Rows from block 3 of a small image classifier, named by matrix and row number. Rows with one number within an expert belong to one neuron, the router's apart. Each number is 128 + 24 x the weight over its row's rms, rounded and kept within 0 to 255. All counts start at 0. Numbers have three digits each.
Before each expert's rows are labels from the 100 images, of 14848, where the router gives the expert most weight on average: "top examples" is what is common among them. Only what is clearly more common there than usual is listed. The data: retinal OCT scans (Kermany 2017). In brackets: how many of the 100, against the usual share in percent.
# router: router (model.blocks.3.mlp.router.weight, 8x128, trained with AdamW), inputs 0-127
# gate: expert gate (model.blocks.3.mlp.gate, 8x128x128), inputs 0-127
# up: expert up (model.blocks.3.mlp.up, 8x128x128), inputs 0-127
# down: expert down (model.blocks.3.mlp.down, 8x128x128, transposed), outputs 0-127

# expert 1
top examples: finding: choroidal neovascularization (89 vs 29.3)
router.1:122145144136107154109116110115104108117126122103152112175139103134143120141079120157119154123110119153133161166113163163104097145176136125149118104132105159088121129134201117078121140114083081126108140108094138156124153138109100140148137107138144110120135107109119082117109121139109181169136127155124144094159187154166139106126138089128129100107115112140130131093124111146077149111125
gate.7:142120131101093123088097123160172127150140106129129117119130161108115116156138117164155098087126098153081094149114136159117125125189155137125129131126096127111122092089165110108138114146129184118151116103139092137125094136155130156092077111133141106103132159120146148088120093162117130169138186130158129131080132105115163115116109090131091075113105132118136125106157135130128132136136
up.7:131118119104097119070120093179168123162129109148116106110133158115147136155131121164143117099132100149093117131112154157104127130189154138149142126097098120107121131109168124110133127127120160128156112119137109144142093149149124166090102102132153109107142178116151153087121104151103131179134164140159139134092132091103180120121106078130082074125117154114133127107166137123121129135125
down.7:162134113105099159099112079139185148138086153129129113110105117102143093112129177167127120113159130153104134161123153160121126130116117118120153129114124132062146115137112116143150097130075187097108139135102161124166142144123118100130116113134067145111125133149146103113102147090127134157128083120116152117156137090133144177128114131144115127110096161126147140095106155146091105107118
gate.8:124143143130105103121185117112118125086102145141121106161122146148115067115149099146143134134144122088120109123148113094146112146099097106130135083156110149140136157108103155106112157130117188136125114122090136140153163096108104113147118115122112116133083205136162113121126126086150141158160109113108153131111133144105145180132159128139106136107164138139130170141121178098097092144132
up.8:116131143127136102112144137113155089084103157131129138150127138154117126138140144135155163112102138085125141146183102133138101115120113109115186114133055145112130173109096116152097172119124138128134155114085099111169133130111111139132132133097113134096080196123155109141116152126147121160155082112112157150110154152131140180120161111116093113123138133146135132151125167094124097119152
down.8:098129117100121175160127109155213145141119076131124113106123131126146143073116131075150140155141126108138161187148148152138115146148105145108151090143128141126137102142164123113108135125124125143126132117140111135114154163124117110167179114132154163120130128102110152122108092149121091133062159104165103139125134153138142096160096104149140107129103127183126106132124112140142154117132
gate.9:192102123099091158119147078134147109127124152111159127115152182150162108150119132152099146073086138101151139146118133166132168105129114112097085130129136155139129131134153112129124145079154144167121113143151115115115117133140123124089128096087145094170137156130118120143134091143130109103112144129112138101182113090130146106124148111116107154165102149093134143167091150143155158139110
up.9:088179102150156082140119189121114157108138124137113126161132073098079145104125137097164110189183121133113128108142117093126106151131144146171177115131133115129135114113117130141155129156100142102132138119114125122131125149136140138149126151170093145114136116142142141130121169120133142151150114141143124164111167162127114151140112155137155096081175117174120110099164100125112095112143
down.9:169103123122105144148131155130133079148148111141111136154150118128116086097119113162178063113161145143136103128130147154124135086112130174127119132115167131141144110141109087149116098107151156132097141130133124127098152109118135111151160095165101133129136142138183148190104117164150144157113120104096172145106109118123108165168111146143102131135164132150132122149138164163146113170157
gate.10:094108148162145143111111101119142121094160120151143108134108173168125139143097120153124140147109140131077151116095112140117106133132094128181041134132124142108136144153105161148150159140131165122117149155129142092126133148124092114112129127204103156121117130084145133091130124115113122128124092146120142120135189091160128111094119146176108127138093134103146119143136091135114149136112
up.10:096125127155109142107143094126163176100121175138091159142140124152093159107103125154107157187093110123149146118116131114130142143126121112175121096143098123117125127123136128177116139147158141101111156133123138122134125135105056108128152111133104163143132108117138138116196161144102126161113108129147133126131138075116148144127167172158129133114091102121122093107146062122118152141116
down.10:086124110106129164126122108124129123075163155137117160145143092091151126123131133168112097093141119166112082118135088138147112121116082126080097119158176170142121135146138118145137130084138136149129132114112110097130114155167119160119142086142112137152150119139154170125126152128148175118114093123135117109106101171091099116095119149174123106148152109100111090083137162151132115145124
gate.11:129170131144112152111137159166101126123174131081157103150134179141154120138107112085138121139122155127140127127146120091113124114136143125107136138146121139103082122146120129106179067143185102138117139083119116131158108109099168143148098183150141144135087112103193135115161125117135144126103123126116129106114100148107127100176147156106121143099136122130143096118150153137098104174135
up.11:137155124145095113164102111119104150132114132112136172150127153119113153118107119156123138140113106162138118152127171120149145187112156123083121169135098131094124121123136135144119144139095137121125108161080149115125147124125133112132158116121107162134133101132102193154127143148091113142199134134104100139153157074113119204143119124154125137090143122163155167092102100138103137102121
down.11:151111099132098145167192139099148157166126086136132160149064110111087153139099162124173088135144102137116140145139131079105162124165082131088107120152142109116146127146157130119118127107150134112158147091156093098146128140152108145150103120121145103158132124113147139143099137155133093160140128131086097149145089156149114127126145119109150139134136116113138086140152086123141102099112
gate.12:161164148145149120131115120142097105131142146129100125134085186176141117098105130115105101141144148121163147145161123120170117138101105154115097158084134099133134178128095143162141146143164144102150137148090133135104142088133108166136130118128124144156138124129107124125115146120118144143118124123091112109153135204141164043116145126135142133151128162116123085140162110126111102116089
up.12:139140156143144135122126123138107125118142161109080149116107158170135115103096143092096099129151144135156126170157129112142116123093093145083077166086130122137131155101085131153133114127159165093152166143088146125107114077142110123137146115137104156143125145117082116121127151122143150154124140114130098103141125161155136064112152125136137135144100138110116102121153076150093069121108
down.12:095096160107085134157129157078101097143106108123148130127132100154132133127126128123143091140108154137131126125105126157115137137131132192152092118113099159136101112187105144129094078134126095096131093093142122132100123163121134146149137158158126127138163097131140101139119100118120165097134082072171142087124086090166110119146120143155142098123152118160157134116124133112148098149122
gate.13:168150147139138144139116123144147144172131130106086155110142162118131109172105162153124171118140133107145092129103154136159094134103065117120123146171086076127123137132071172154104153106117173150129130091085118145147167100124102119098162130130092140121117125136124113096119106112144131106136118147157143096115148130121155173127181118150148151171139108119132140137143116130098106109131
up.13:093143115082100118125158130154098121120133119143179119140110098126118112091145124155134117135106132126129131153128088125105171142156186162113135115088163151109127093116163094114138113167130100121133131163131139095112111129138139118163094118105138113145131124172132157149188132176124078172138114116084111151113124119102106092125076140116107138103134126130077091142110135149160161132130
down.13:168164130149124148131140137123127182139120134145137124141083157111158130161140127107145209131158113091119126150145139125091138106122113169131085112104119125058108134125122124139084137137122144139124101143141147135187102148153138136093109126125173104123142145137174163126161099113134139140146144116111136152145156172122096126136152090124145177132160081093142119153111134104105153135134
gate.14:130147097168084154151151157137162147140145144089131120099112144118077143128089147099172187169152147110122089086110141151119133115109140073150136119164115117147149111127073151132102113140117159165138105136170138094135084122133096118107173148143165110108106108117090152138134143165137138109092114125135115134114128146120114169135117141154130131131122147165144134174109139133131149123103
up.14:122136129087093140138098132111124109144131088112107107084162124115154136128082112164130099101111111105145122135116134123127139143104175156144101142149174133142115107168153136094096102124139138168140093112141147147083129125159141130133127176112100164109110120136117096161112133154141134150141097078161095168121117118153141103158100107161120126153144101133129149130158158136121114203175
down.14:133140105141127172097161115187083150071126120125096153092151103091127101133099130132142156125091108064114179121101103148114137116125105100112149096131126128133129151147151131103114131144142139175135084120096130106149161205149082146142128159114142125152131157084124128130083111111165142121103160072158111133127125145130112113157142131120116115118149121126115135127114127125124135135135

# expert 3
top examples: finding: normal (100 vs 51.6)
router.3:141119171124153118142123140169083117100139103141110103095099160124176156112140168118150114147120108149121134136140125150136159158117130152123112146117109089152135155126113124167100078136154160130124106140118141146110096087139119154113098153164140130116105132160099140168132188120112113109125118117118181118057144060135099132139133162147108138153110101151075145141140107126120115135111
gate.15:099089135209102138113096122145092099102133114101122091132114155106089116101163160082145114115115142162109104123088124131148138125124110131171103119148158122156174117134134109123097126133124053144113159121142111137098119155083156125121130111101133131116109192139162131141121122129133122138117099146117148154104106112161135083095135120152135133111097154154134150102111164144140107152119
up.15:151135136065151143151187122120132176136155121137121154143155090161161157116109108158146128106115118102139123099172140122107111136133152110109172142096124124066093102128111166115148142125115179086126123153103139104166135111163107125134116142130118095146155051137086119114124128120122129111133145134132126115151153120119134180158126132109106139109178105114130129144133107136130176138142
down.15:142082115147110150134122082140049089168159118123155149135166138115083184141191131119119160149113142084115132086145124139135163102133097124123089109131144144132155139112126130112120184093186126159103146125141118149134118102132103105120133135161163083125122159147154139107152117151127122113120126144114144144139096108103120108106087107116095126140143139111094122120113119141149131133105
gate.16:145127112123129126116153073082125056141136082123158098187115134105114163126070126152144129116119115154100167127124132148136156090110141154091131111100142154148096096136132127125104136095102127128123154143153134121116125096107169150152116135176157154139156168143160176104141126168123114146126153155108149116099143126142128166098124132149132105134163159142108126104145104096130096140112
up.16:145103150137126138179071131130102173151100178163117132081117103147167124134162129118116136099133132099160092138105119095141125131121119112179122094130149123096177174135141134137149108151160141125115103110107101121152107139157104130086136133124126118079120113142136083133115120113118134112147135093186097152153098139100117107147099144103101131158096088128143122150137137125127145076145
down.16:063148109172140142100144146107121153132091078130095094148150078151095121131135116095142103115149112117121113136167092098083119141131134151144109118107138114151120104135174157084140159165094158115163116140146140129137134108102142128140124142144158125146125111144121156108138117140165115141129137118113168167138178104103143163127156087133140145079169173132106130133123119105154128158098
gate.17:198159100172116111105114079096105168098146117118109114119126156150127073170138149138158134124109177127151106144130098103112149139141137144137141126139129118137179113137147095145147107128090139128143093144136089112166139111137169151126090154164104117138141173089112139102156134156122154127121134112108144143108168112147105119133136148170130076121113163100102133119159118120108121112096
up.17:164102118180102126101111105101155166104110139102100147089110134098150105162139136157150123137131175105133140144088114082129119126134097145122110152107145110095152128139110115125132128136091099130124143136111071112117174115144120147126142098134121123147111194142125110065149143146081155124125123162131161117148167126151131147160122121151114103093085091104130097098144105118104116097109
down.17:140132114087144115093086111169156110160123104107144152135124138150124113121110143118114137144170140165128137107135116110147110126130126129127118151156115136113135157169158125091114172043130124121110184137104132163105158107152102114150098141137068142112131116120096099104132137107174156114119116139161136087131132082146077126110125150085117140159102124141109144082154110146109140124099
gate.18:158118118134151093128125156139149139131141150146101109126108128141154116177139132151123098177111110117122100141158153109082137152146160131105089136101050075167108131139130125133132160128163141146157072115150120144132137129102144101091155128126130121143144152158136107147154102108137140129126068124138094169137102155152138130085113073137125135093141146124148147153115095132120151163090
up.18:107149123111117177121132126131095107109124101117156139146145130116101146093115139103126149103140153142141160131107097149169123117087101145155161133165213176098140133118128146131110125130096125109095169148107141097115119141161125174155096129120134144099122114083127145100092151152127115155135178144117166089110152088117123130159123161120153123165127102121106108106141177119124104121151
down.18:141143160171123135056100145133136112109114129142174092158153166156131152168147113141120127070188149171123120151098140155115126148148143130095135135122137130130158097158141150104144104120162127179145121109144128152111099147096154167107140123108109089096131132153149127128117135140165117126137130120113156137138150154103164130123149134106118156077147156152117168144178158115124096135134
gate.19:177143126129079091140151173114131150114174128136130078109150133146149123143152157118112126093131101147125163125155103143128140115147171115117138072177079114177163132154133106129180107096105144123148102129142121156145126145110167160143122094116143126128117104161128142130149159158125132082092165111083108139093107134119111135136120126134123102107152160164125137098167130113141115121101
up.19:173139134134078095137148171122123146112172124132127069110149138141143118140149163109113119099135100135133162129152098150127136116144174121110144078170075109166161135156129100129185108089107147117156099133147129159146124134112160168145126087121142130125121119154120141135143152144116127075087164115092112127092115132121117133133125125136112111108148162168112137092168121120141107129087
down.19:124131127181089124120115105130085080136135149114111175174117081134151096096137117114100121148079105108161143154123134156130165127128109161144100119097119162103128134116094127130126123159124102145198136131137124101148097163122136116130116173136128149153138106108150118135098102087121110100149118122136140126139172117122094111114145144128145160149146085122137102151095133095059148140146
gate.20:123127145107158102130130132145130095137114097128116118164163097164138102134117158140175135156129093134100158177116116150084131091127136097100134116140116132091119158162154118103145142159122145123159150129128147115148147112111099106110103130141128127121124114147144145172084077125123146136139146114128126143105124096129160100187114121083160084115112147144099161122136138077148212128104
up.20:136123136102156121115127121139119115172130134135132106138113113155111105145109149104168140191118119150113184180126129150089107102132135090106130107116109116082111167167125111126136161147128143145154125111113139112135133124126100119118117103153109106128136138148132136181070055145128129107129145094130129104114128099103139102189111129079147109103110139116145149131128134088159192135105
down.20:082070147100108120109123123130093116105145120141163150117127199155075112129160148121137128122081127142134153108139150089127163090120142157147124125136153142143170179118121111131109135115139144135139111085178106153131153109134136119130124125120126149095140121149120131096137110115135125135129099135130135115113127138159123137119156066144120159096167111183071124151118162181122125164120
gate.21:123123119143160129108110122137108117163138129122145127151145135143122124090116133133102126140139110122132166097115176141147192157142111146164159127146163065121110099096130084133117136112156162139135108107099101172096129125095109116125121155094132156114104162134127103084101090172115150115150165096073097094148170112135132141132113137119124154098126128126142163174110115092106135115088
up.21:120127159100084124156122118132146142117104156130106134107117132130160110146140101110152115109092134119116097164128092101099092094099123090113093144133101161138124175131108175111156123142082110128121145174139161095147099142145135121122107106144113114141162086132138179167147178086149105137100110123174142165103081125123111109126125136110122102158133128143102079100153157131141100128146
down.21:081156160099176108164134133122106132168148161093139187127163144155145116123109108132096145121138171110151087134157143160119128145127135111120120100102115109127047148122129119073142119136127130101130137079111157137061139122179155144143148126146145118096145114088117136130126130135147138126120097116122117166127112149120111129099128092126132122130132138173102182106118097127127109121141
gate.22:106155112154148156093146110169154125103137157118127178119145148121120134122117140131145175149133134120133150130131123100137133126131119125147118106117109141143136123130113135110092111130093119135126116113111120093134117120161092079107113116107163048120155141136140133160117154087144125119125120100135164163082093121080097165156129145149102083107101115159121118071163079069114118158144
up.22:112099149109147149115102142123146131178153159144121100124116112164087112180157123127112102136127147160127141140099094091121150107124164098115161139133121153139132121122177107128148183107162135160123117154135095138145128110134156139090185138111087153173123131152155140088130100155116119123171107166142085091149108138177123133112115141133155150123087114080152136144117135150124124150117
down.22:148154112147110144125144134138148093152108126118072103119145153137151132159130119129126107104138187148128140103172123140123132163096070198102158129131136104124141092149089162122094077136125117130121084135145123094170128174145138097162146100135136102125148153128159113142139106111131101108099142144093165141110106096089146109103129142165150140125084116109145103151110134125145100140124

# expert 0
top examples: finding: normal (97 vs 51.6)
router.0:150150195153138125117093096135131141092134094156126100139094106137122128113076112156095131116121129150139151172112126145106106172152140141144136124160103138130116134159166094127113141119115132090117137101114132172123133088127115103142111115145106129114168121141145122130115109121110211146101144172128156126135197125159133164111143123141109086115132116141088155107153096125128140087109
gate.11:171121094090156155121108156103172131154093137106159156170147124157143167089152115128139106156095107120096153127162113148119120082124119112152155126135120113099126099111149119113113129093138131128129134102107128111151140131146176177142127098130136174130135126170157122187142132146131069119124105100137159120098161092149121123080110122122149137112134098135125122107101117124083077112126
up.11:092139169183109112145154107142098126111158123142109087090123123106120101165107143121110150100152140132174103137099126124151139167139141147110083129119141142150136166144123120130152141152112144126132116158142118154103113121119087074098129149112110080111125133080109130071113120115099178140130145152121097134175111166099136144172146133135117125152125158113128120161161148139161180150131
down.11:204107128154125119085178121123136139110144129144163133154168100116172143101130129134131168119138150125134113140139098142128151192084151091127144136092138105150149100104136119120098107136107114113131163105102165131141144092147147117113096102128117125161136160156125148139132069113115115123148117155122124123111124114144133123091125134167033138119143158110135145105128149143118108159120
gate.12:089142103142104101137118097129122124116138141107175051142169138124097143112131085133106106110142143148128121109135090179164149120107154123130153112151085140159129130063130129136159142103105112102129132168120102138141159135078113076117153110158115143129118125137120157174130099161121159151102141156124137115101087156112140148127159129149177125141144172110157130125106154149129132133113
up.12:154119169130130166129136136121151140145127112140069208110097124123164119138116176121138156161116106103132136163120160073100120142152125115112093144116166107091114129178124113113111116151139158151115126088113140114120105130168150171139095167105130119140144141098132105083135153107128097110154110111137118130138160085133120104116095118098080131112113103157093138127144102117139130142160
down.12:114113154134099145124130125138126151102151135145081120155170129127124121113108140090150137138096143115117132136150088150088155141169115127100145120132101167103136101153110122107134136175126135179138110165128061153129108194149135077086145105133187131114127090149175160137111147141126147152133097140167149106129158129129160120137137139135126114146091140104113093144132135096138172118116
gate.13:096143121123121107153122099092121133086156143136110115155152121090103099123110098120125137145107103116137130116156120115043105157148146090095158168107100158153093115111103151172158117152125146131157174130088134107141137085127114112119126105124127117139190147147119140116131177134144088182096105147104121100140159126148125140152160094133133096095141131126116118119101125104137107104140
up.13:147101121144137149104120154161146125172075106132121149110127143155145142111123164123130131114130155141125135147116145145189123092099104158153099105161135104086157147144154103084095139103139103109098065120151116152119106159119125156135130143147129152107073098103127117134123101116109171072169144116143143173107109119100138114116081170123093141152104132144121147136151128135131149152111
down.13:109159144133110122105130140163142120186150157149125159152138172118166111151143088176114121118162099129115167133101110167126118100129095099085150161137134086124088099129119138136119102121141150170111130119154095161108123129109091153108115126142108068143117140109126103147110120107141109156118111141200128121119109161127127139105164138151132134095146177159145138130083107134092134127142
gate.14:112127115133133131159139140102122158124106135180152108105152145156100130130106129109169122176105083140122132151116110124151153140102160106120101184129137124090163160087136151128149159114113134140149144170190150080122109125111152128126102148157117142130204106159074141124145161147134158137151141106115165136102123121133131146118169137120093089101116147123131120096099104147145146124140
up.14:121115135129106128150128117156133154111132122145168111090133157172133123156125086110138140123148097124098145150145124112135116172103148126138082117133139111122130159070087069098171163104137144121144130163153090116144111092131139155104111112149103156124199136162134164174109146125124125136112111111140151173149147137133134138101183121145142114120111147099148091129076143117156098133129
down.14:112143143173126139170107113116179182149059154147099121111128101138134169157164125095123129155108128092114121181109142116168115134116122171142136082141107114083135138163140115147096080130113124123154138120136140161112119119148124120114075124168176109112139119084106120148116119121124121134122139153126162122139121125134128153105144146104126113117121137125178082135110124106131089150081
gate.15:168105101159142138132143160149138146087090125107144115158152144131112114140101138094101112148124110114102067087123126136110121136101147156127121081092141075147117094111107144118137141138140120121116122130130100126122126136175131073117119123182089105130138164064078114162156138147118123111116109147090156133115097113084117155110115152126100124174131127105150135113155104157147131157153
up.15:141147095132136108148153129132136120119153137153144161158164117082158119146094153139124123151076151129142113094170206148133086100138112106136106098121127165112122103126090112151133131071144114106120158118108166139127103108116107092167127119111090127113088132110082123147111122155167102121127133159151112128101131125137123154101109135122078141110100132107144129107157121123143072133170
down.15:125112102167140155119150140137129147112173106162105139163102131116159149187147088130126124129107089089121114126132140118142088117122152120119070175147129091107146158108113164122144084124139127108154138086119137116149133133091118136126112156167075123136107135124174097106171133130153169137128177143084149086151110147144132147153084128124131137130145125130112111129072157111141147127121
gate.16:078120109116119150122137137179145117109143137136124128150124131153088140133146118109097076130152102141126097129115118137165135139157171136105133125085103123151088095131091086110134114108142109128086184111122117124149112084163195163116128134120141148103128167116124127151122157143104132167160184147066157137107152136101135144099121101114099098158152148130132126130135148135126092135108
up.16:158112169161126122133157117102118132144117142132152150107120139094148119125101117148184198144128132112141157097128133089113123133107100115145113145166127125107139154113123159156130154148134135118161076166094147139138133160110087107152140145124123107153113107127116128096130070138141134076145069126156082133149097095146120136159117169130168138110095116139122165112134101095119150099159
down.16:097094136176154119139114149114130108145140097173123122102135152161138157137116106093132142101153136120131116148135147074094153118071116130124150182092136129164178101142116110114112105152174124150156105126160108147167129089112141100126130151135109139101135122137133124151135135112116188137126077149139127126112109124145113090147108123082138143152140150142119076167151158107151087119111
gate.17:129113133081136145123128133136165144060186130161127098154138163139114149131134132173144102119153098099096115140123141130114137110142163128118098165139121106119130119138120116128107154147152118160089088133131107096110153135135083106138135107139117132156095099137132123137103182101153072159179118134149111109095107154166140126120147117105090114168176142138119153088140156107158113107127
up.17:106154119131108063126145169140069097139138115079127133144125117147151135116148116168117160122116136134135157128138121074130094156097133148107139113167105185089117126122112164114174114102138155101165160151120147147147124135102136129162137138101180099131138155112105174097126140139112111126137136096077137139116135129087136111128094138126146155137128121117077114138119124122113085174140
down.17:114127151120117162119111116141121114097134139175106116160103140126132153124128145113138161098134067124068089164098092129130126133138100160131098106145107131143165133123108112117124120104126116134123148139108103147129144156119135159126132120075159176100163124158158152101063141087090100185156138145138121137133156151132162109096117131178085124161103101112137125148125144143109128141090
gate.18:103137119099121101115141112114182178074132111115108130132122114153162116125135123119182118141146128144159116117106141101171137113082109133148130163148131103155159162130105131139123133098132136125121119119099103118154114088136151147182092111119085129122137164111105126091131114116094114124102103168089082143162130116131139147123138170083106166096104086092115136087158159128118131147146
up.18:128131135144120150154141133156109076174100137070151158146137170101096139134104128166064129095125150100088103139117110136092148148167150088112116081138108126131107093119101114107115136165138127165143144151184128121096151172112115122088168109115148126112133127139139131133115147140144160145145129125154163098118104118132132124152114102139151086131130167154124101149116135107148152155093
down.18:126135136159087121106151119100148151080117104097111106083109119152156161121117106129129111109095160123125135086100129163102117098141191113122150112158143087107119111103157113126116082114178157107131078143117130199185128130143173112121127109122154106139141128125129136118102145121140135144117163118167149133095121137108085086127127132164094142132143130118120142144118167133131144092134

# expert 2
top examples: finding: drusen (49 vs 7.4)
router.2:128114116099150140126125182140089136147122161153108143091129154124123139156163136095132111117119148101150145099136117125145143090131110151142149109119157117135120100113108137153123117152141177132139147117170044104121149104126094127112175152087167090156091143140163162087135129122143113106134142129181078155111109141111126138117106159090139133158125111111169088123110141087142129133142
gate.15:129127108159129125139121167152089155118104121109134144136121137153139098174148156086150145129121158155099108088115132128134101117067098124145089137151140130103154096173106133108161096135142074149116134131128120128113096125119133137131147139136110134143140115163093132168130171128161170074160123142094162163149122106093141131119127117144142150150131155066059121107143098130133130106123
up.15:162123133133126138096118196116098128136126127105117141126099139186132096174132124102170124110133171179124151095112130111134138108098112097159123103167144130135157104169109156124147090153136099139131139140133152099157097077117132109115149135121113104123116136171120145110151133132137145071145116132116176153107125076128110163134126141128125145162115125082146109084152081115141141108140
down.15:110149101137135077145113165166081087109091149121149104125096136127085146191126148145152122121131117158093131158185132158123118151105149119162134138104094155156172129128170162132122119181163110112093088143072100119122144141154124139149112135120088129148099104109116130135125140110132150113121098129149135121114149117166171123147107113151145120088140155142120118135164121139116152134148
gate.16:166128106126119128181158101154152144128122158126152155120128163124135123131181120171095110137114093120104119144152150147149085163160134111133138147073128128172078138149141109126132128141162141128112133129158133091129107126135114124142124131150112173141129089188149145109133140160133121155101166154108139135151176109107128098137106126080141092123108140166125078106086144148132139129083
up.16:133135122162089128079113155114072121100147134083178085146175100130128172129111140107149126121164124112122155139148127136060126119124133136130158130115122164145132120134117140148112132150120116177067147151129160118166147121121137144142113117094122134143128160125123127119115110120132186117149101098114105142199124131147122083139137123142112134128093130109116173141109177116173139140136
down.16:164091107135107173150137100145125122114154156106129161106141147122094117071132083116145117120146066147131178132048138140119149136110122123119153097161121149132132180132087143142109068119139134108117105136154123135127175119124137090121134115153118125119128113140138138138121141148119133137136098141093146106114132138075138106086120136094107090179125118131115128156119125118163171159120
gate.17:155076173110158111141148112101122131125130083137145133119096122141149117147081113141136141145121126178138101114119137126151118141106081151138150160125125149116098132100120144079083180138095147141150174131139130127127151115133179172149139166125126152159139134109124143142137168105121096121094115105114069117155116126115128139152124139153142126120145170077147156184109086122158119130105
up.17:110191095149101143123115161161114115142134160123113121139141124124113152109165151125116114108147132081114155143123130144109133107134170112104103065139126107154149116130112116171175106137166125111107077131128142144127111141128068089121108079149120119083115104156118114107109097160147171138174136134133183140119131105132133126109130125097101118145138100169107104096147161147100147129139
down.17:098127138150100154148143110096127135135111169104107176127093141080124117132125139138165129129176115117134069127166100147087165158130150135157108129111110132146079118143151120143095108129110145117131111114166109107113119096096109083150130170132143122114103137142120151142120161169196087105137110133126112148135100102134137125120143140116163156147142118084139115187139092123129127096095
gate.18:114167140120132158114196139155129131144123127077173133135158133138122132143171089127090088116138154113145125130106141092148151065090125115131081136157116091126121109134129138091137107114140145123115164119127141161121146151094140109112129126153147082119101164149079068135138128119137107143106140165120141076154126136147118111134120125109122125143127130194081127130129115100093107117111
up.18:127105136164140096121093139103130122114130115163095104150110107122139120152112119135164152124097117139143112119129103114116115160144132135151124105091132118133137136116153151146117158102142116119119090149134114118111129083117088150129116132078118145104135110136177216127078125101147105096148104114111093161095106108082110155095148138139136145116117120036177138130136148133161139139125
down.18:111116145151105133153110099107109094176137131145102128087126168124123099063090121115137139100156106117101107145069186176121123140174126179171159167099128156116125101160157090128093110111160126105145148121100129158118143104111143120090107137110141119107140111169114116139132096108119124139134146117165139140129118117137097128130109174115127111128112137151089096139104123132105103109116
gate.19:169157106114155106128137120112154110141156091118099145120137133171143133133166099149163138139103139181117171140137159105114126143136109124143132136124091135100119119150188151097150131113165134141080079112104072159107137131117146129126126118117138125148120108099108142130138115077136137118090151118061139122124141082093138109108110118137131114135121133067134108121162174160082117123149
up.19:094083153130097130116103115142100109151125142119173103093126179111089126138143137125123114089150116100153093123102124122140113116135133123134100133144169128145143133137079132128123118168105142101147157122146162129152111137136081129138115180137078133108125120086167144140109129162114107172136118153168113143137099136178105157137143156123120155099159113151112162139089101078162118172109
down.19:145146109131145173131130166111139129095091163128121132101082096154113085129143089121148162120164136119083119090142156133126164085099142157122119127090117097128105119087133127139124103120074145110105151142130115115143125148102112168163128142155099078113142158151134124126136095148124087125181151146159126136131116113167127139123088118140093087124152116096155087104111124177132123123125
gate.20:129151118117114133127124142152135112124108045168117128160073131110082164118132125121080122127111140146162115149130079118144160116099141130126135111135140155123118101150123145130176144070139131098135164133125116152099130095186123175104127133104129103128118089158132134129111107088158126102148108094128162073100131112113137124141149090117147127167116107078156143129129134105129122118155
up.20:130118111138147117131121130154137167111140121150088143112162127100126147138127141092170145096153101118117132112145180131143157081105133115120071140146107116170138150133118170122134122140087142103079110130121123152179087167135132118149099110100125115113165142146163151108156135144144112149125133176170130159127102139174099133119100145141157149155161150144118125121101161151118145145058
down.20:092180136120104114135129099128115135132135140142113143132120161101146135143112111112114151124160148096119144114120146131127129116156130154152159105094116146118147113126123155124115106127123129188139141119171074179104153130144160118113105150141155114132131118078138044088116133120116121070138150152094152115117147156102085112118124113126102159089117145096116179120144096132173146082143
gate.21:134099144135144107136122162083113163084130106139156153139173120098132149140144137093125141110137093135126116094119110142175076108138108162103138114138111101137091087127150117135101166160184163143122138144137107119127071138143132165121169149112143090168097085105141110119114167114147089136118176124146119120107139107157110138148138142125132153122091115138121109143130107075104109117161
up.21:122127136164154118122111071150138116157120141108128110087132114134116094093117110168107100170102135124100141113158151089122198109105122090149110109091119147122160152108087133146142074141107125108125132134133132109101107136103129137130122093143102190138158127186101131146113120089114160135139149148135121140100103104107093113108154121138107129139131088128138150155087115140136132188114
down.21:110152099135123178135123137136096105119126129086125111128158121131160112142116153093107139120116117118107150137140164152140101051155135112121136149109104144187127131159090154132087125148124123086120116158151144115111154135113130107060119099152164140094123139148108161143125148096123107108088142073117140112133094132138113151148112125117113110123129139119158178107144107095075100103159
gate.22:135128169133156090124147117091161141112149070166085139125132114133117164121143105191140101109148149124133173156149119122147127137081164134138122159148102097129166114087170103098093135162097133082121149081097120108140121088155128122132113104117133150128127127111103118111110157094118153125140068114127133136136150118124130146127132113108079077132148102135139156110110160133103149129116
up.22:166139111150139139118132156184085117143088130139113151136111170094096100121166142100124179110141084126140111126104096130159123097116148093128163124134140091132085150175140169154125084159109150149125156164128148116169142118089140151149074163154141093151151131140117089136142147130124095156097125165137159115123139118148144133134120112127143092112112160140115098129126105121104100125122
down.22:092147133125152136108145160124111135133165094129110141148146173168110106140162120102110095160141107122168128122128096119101125150061091081179139149152116168104105087126086107134152119114155138141165139158124114150059155114119164121127132118165141121144132153161097142128134134119122134134124109121135127105112105131174098154137121103159117119075101135132115116121121085089123112102106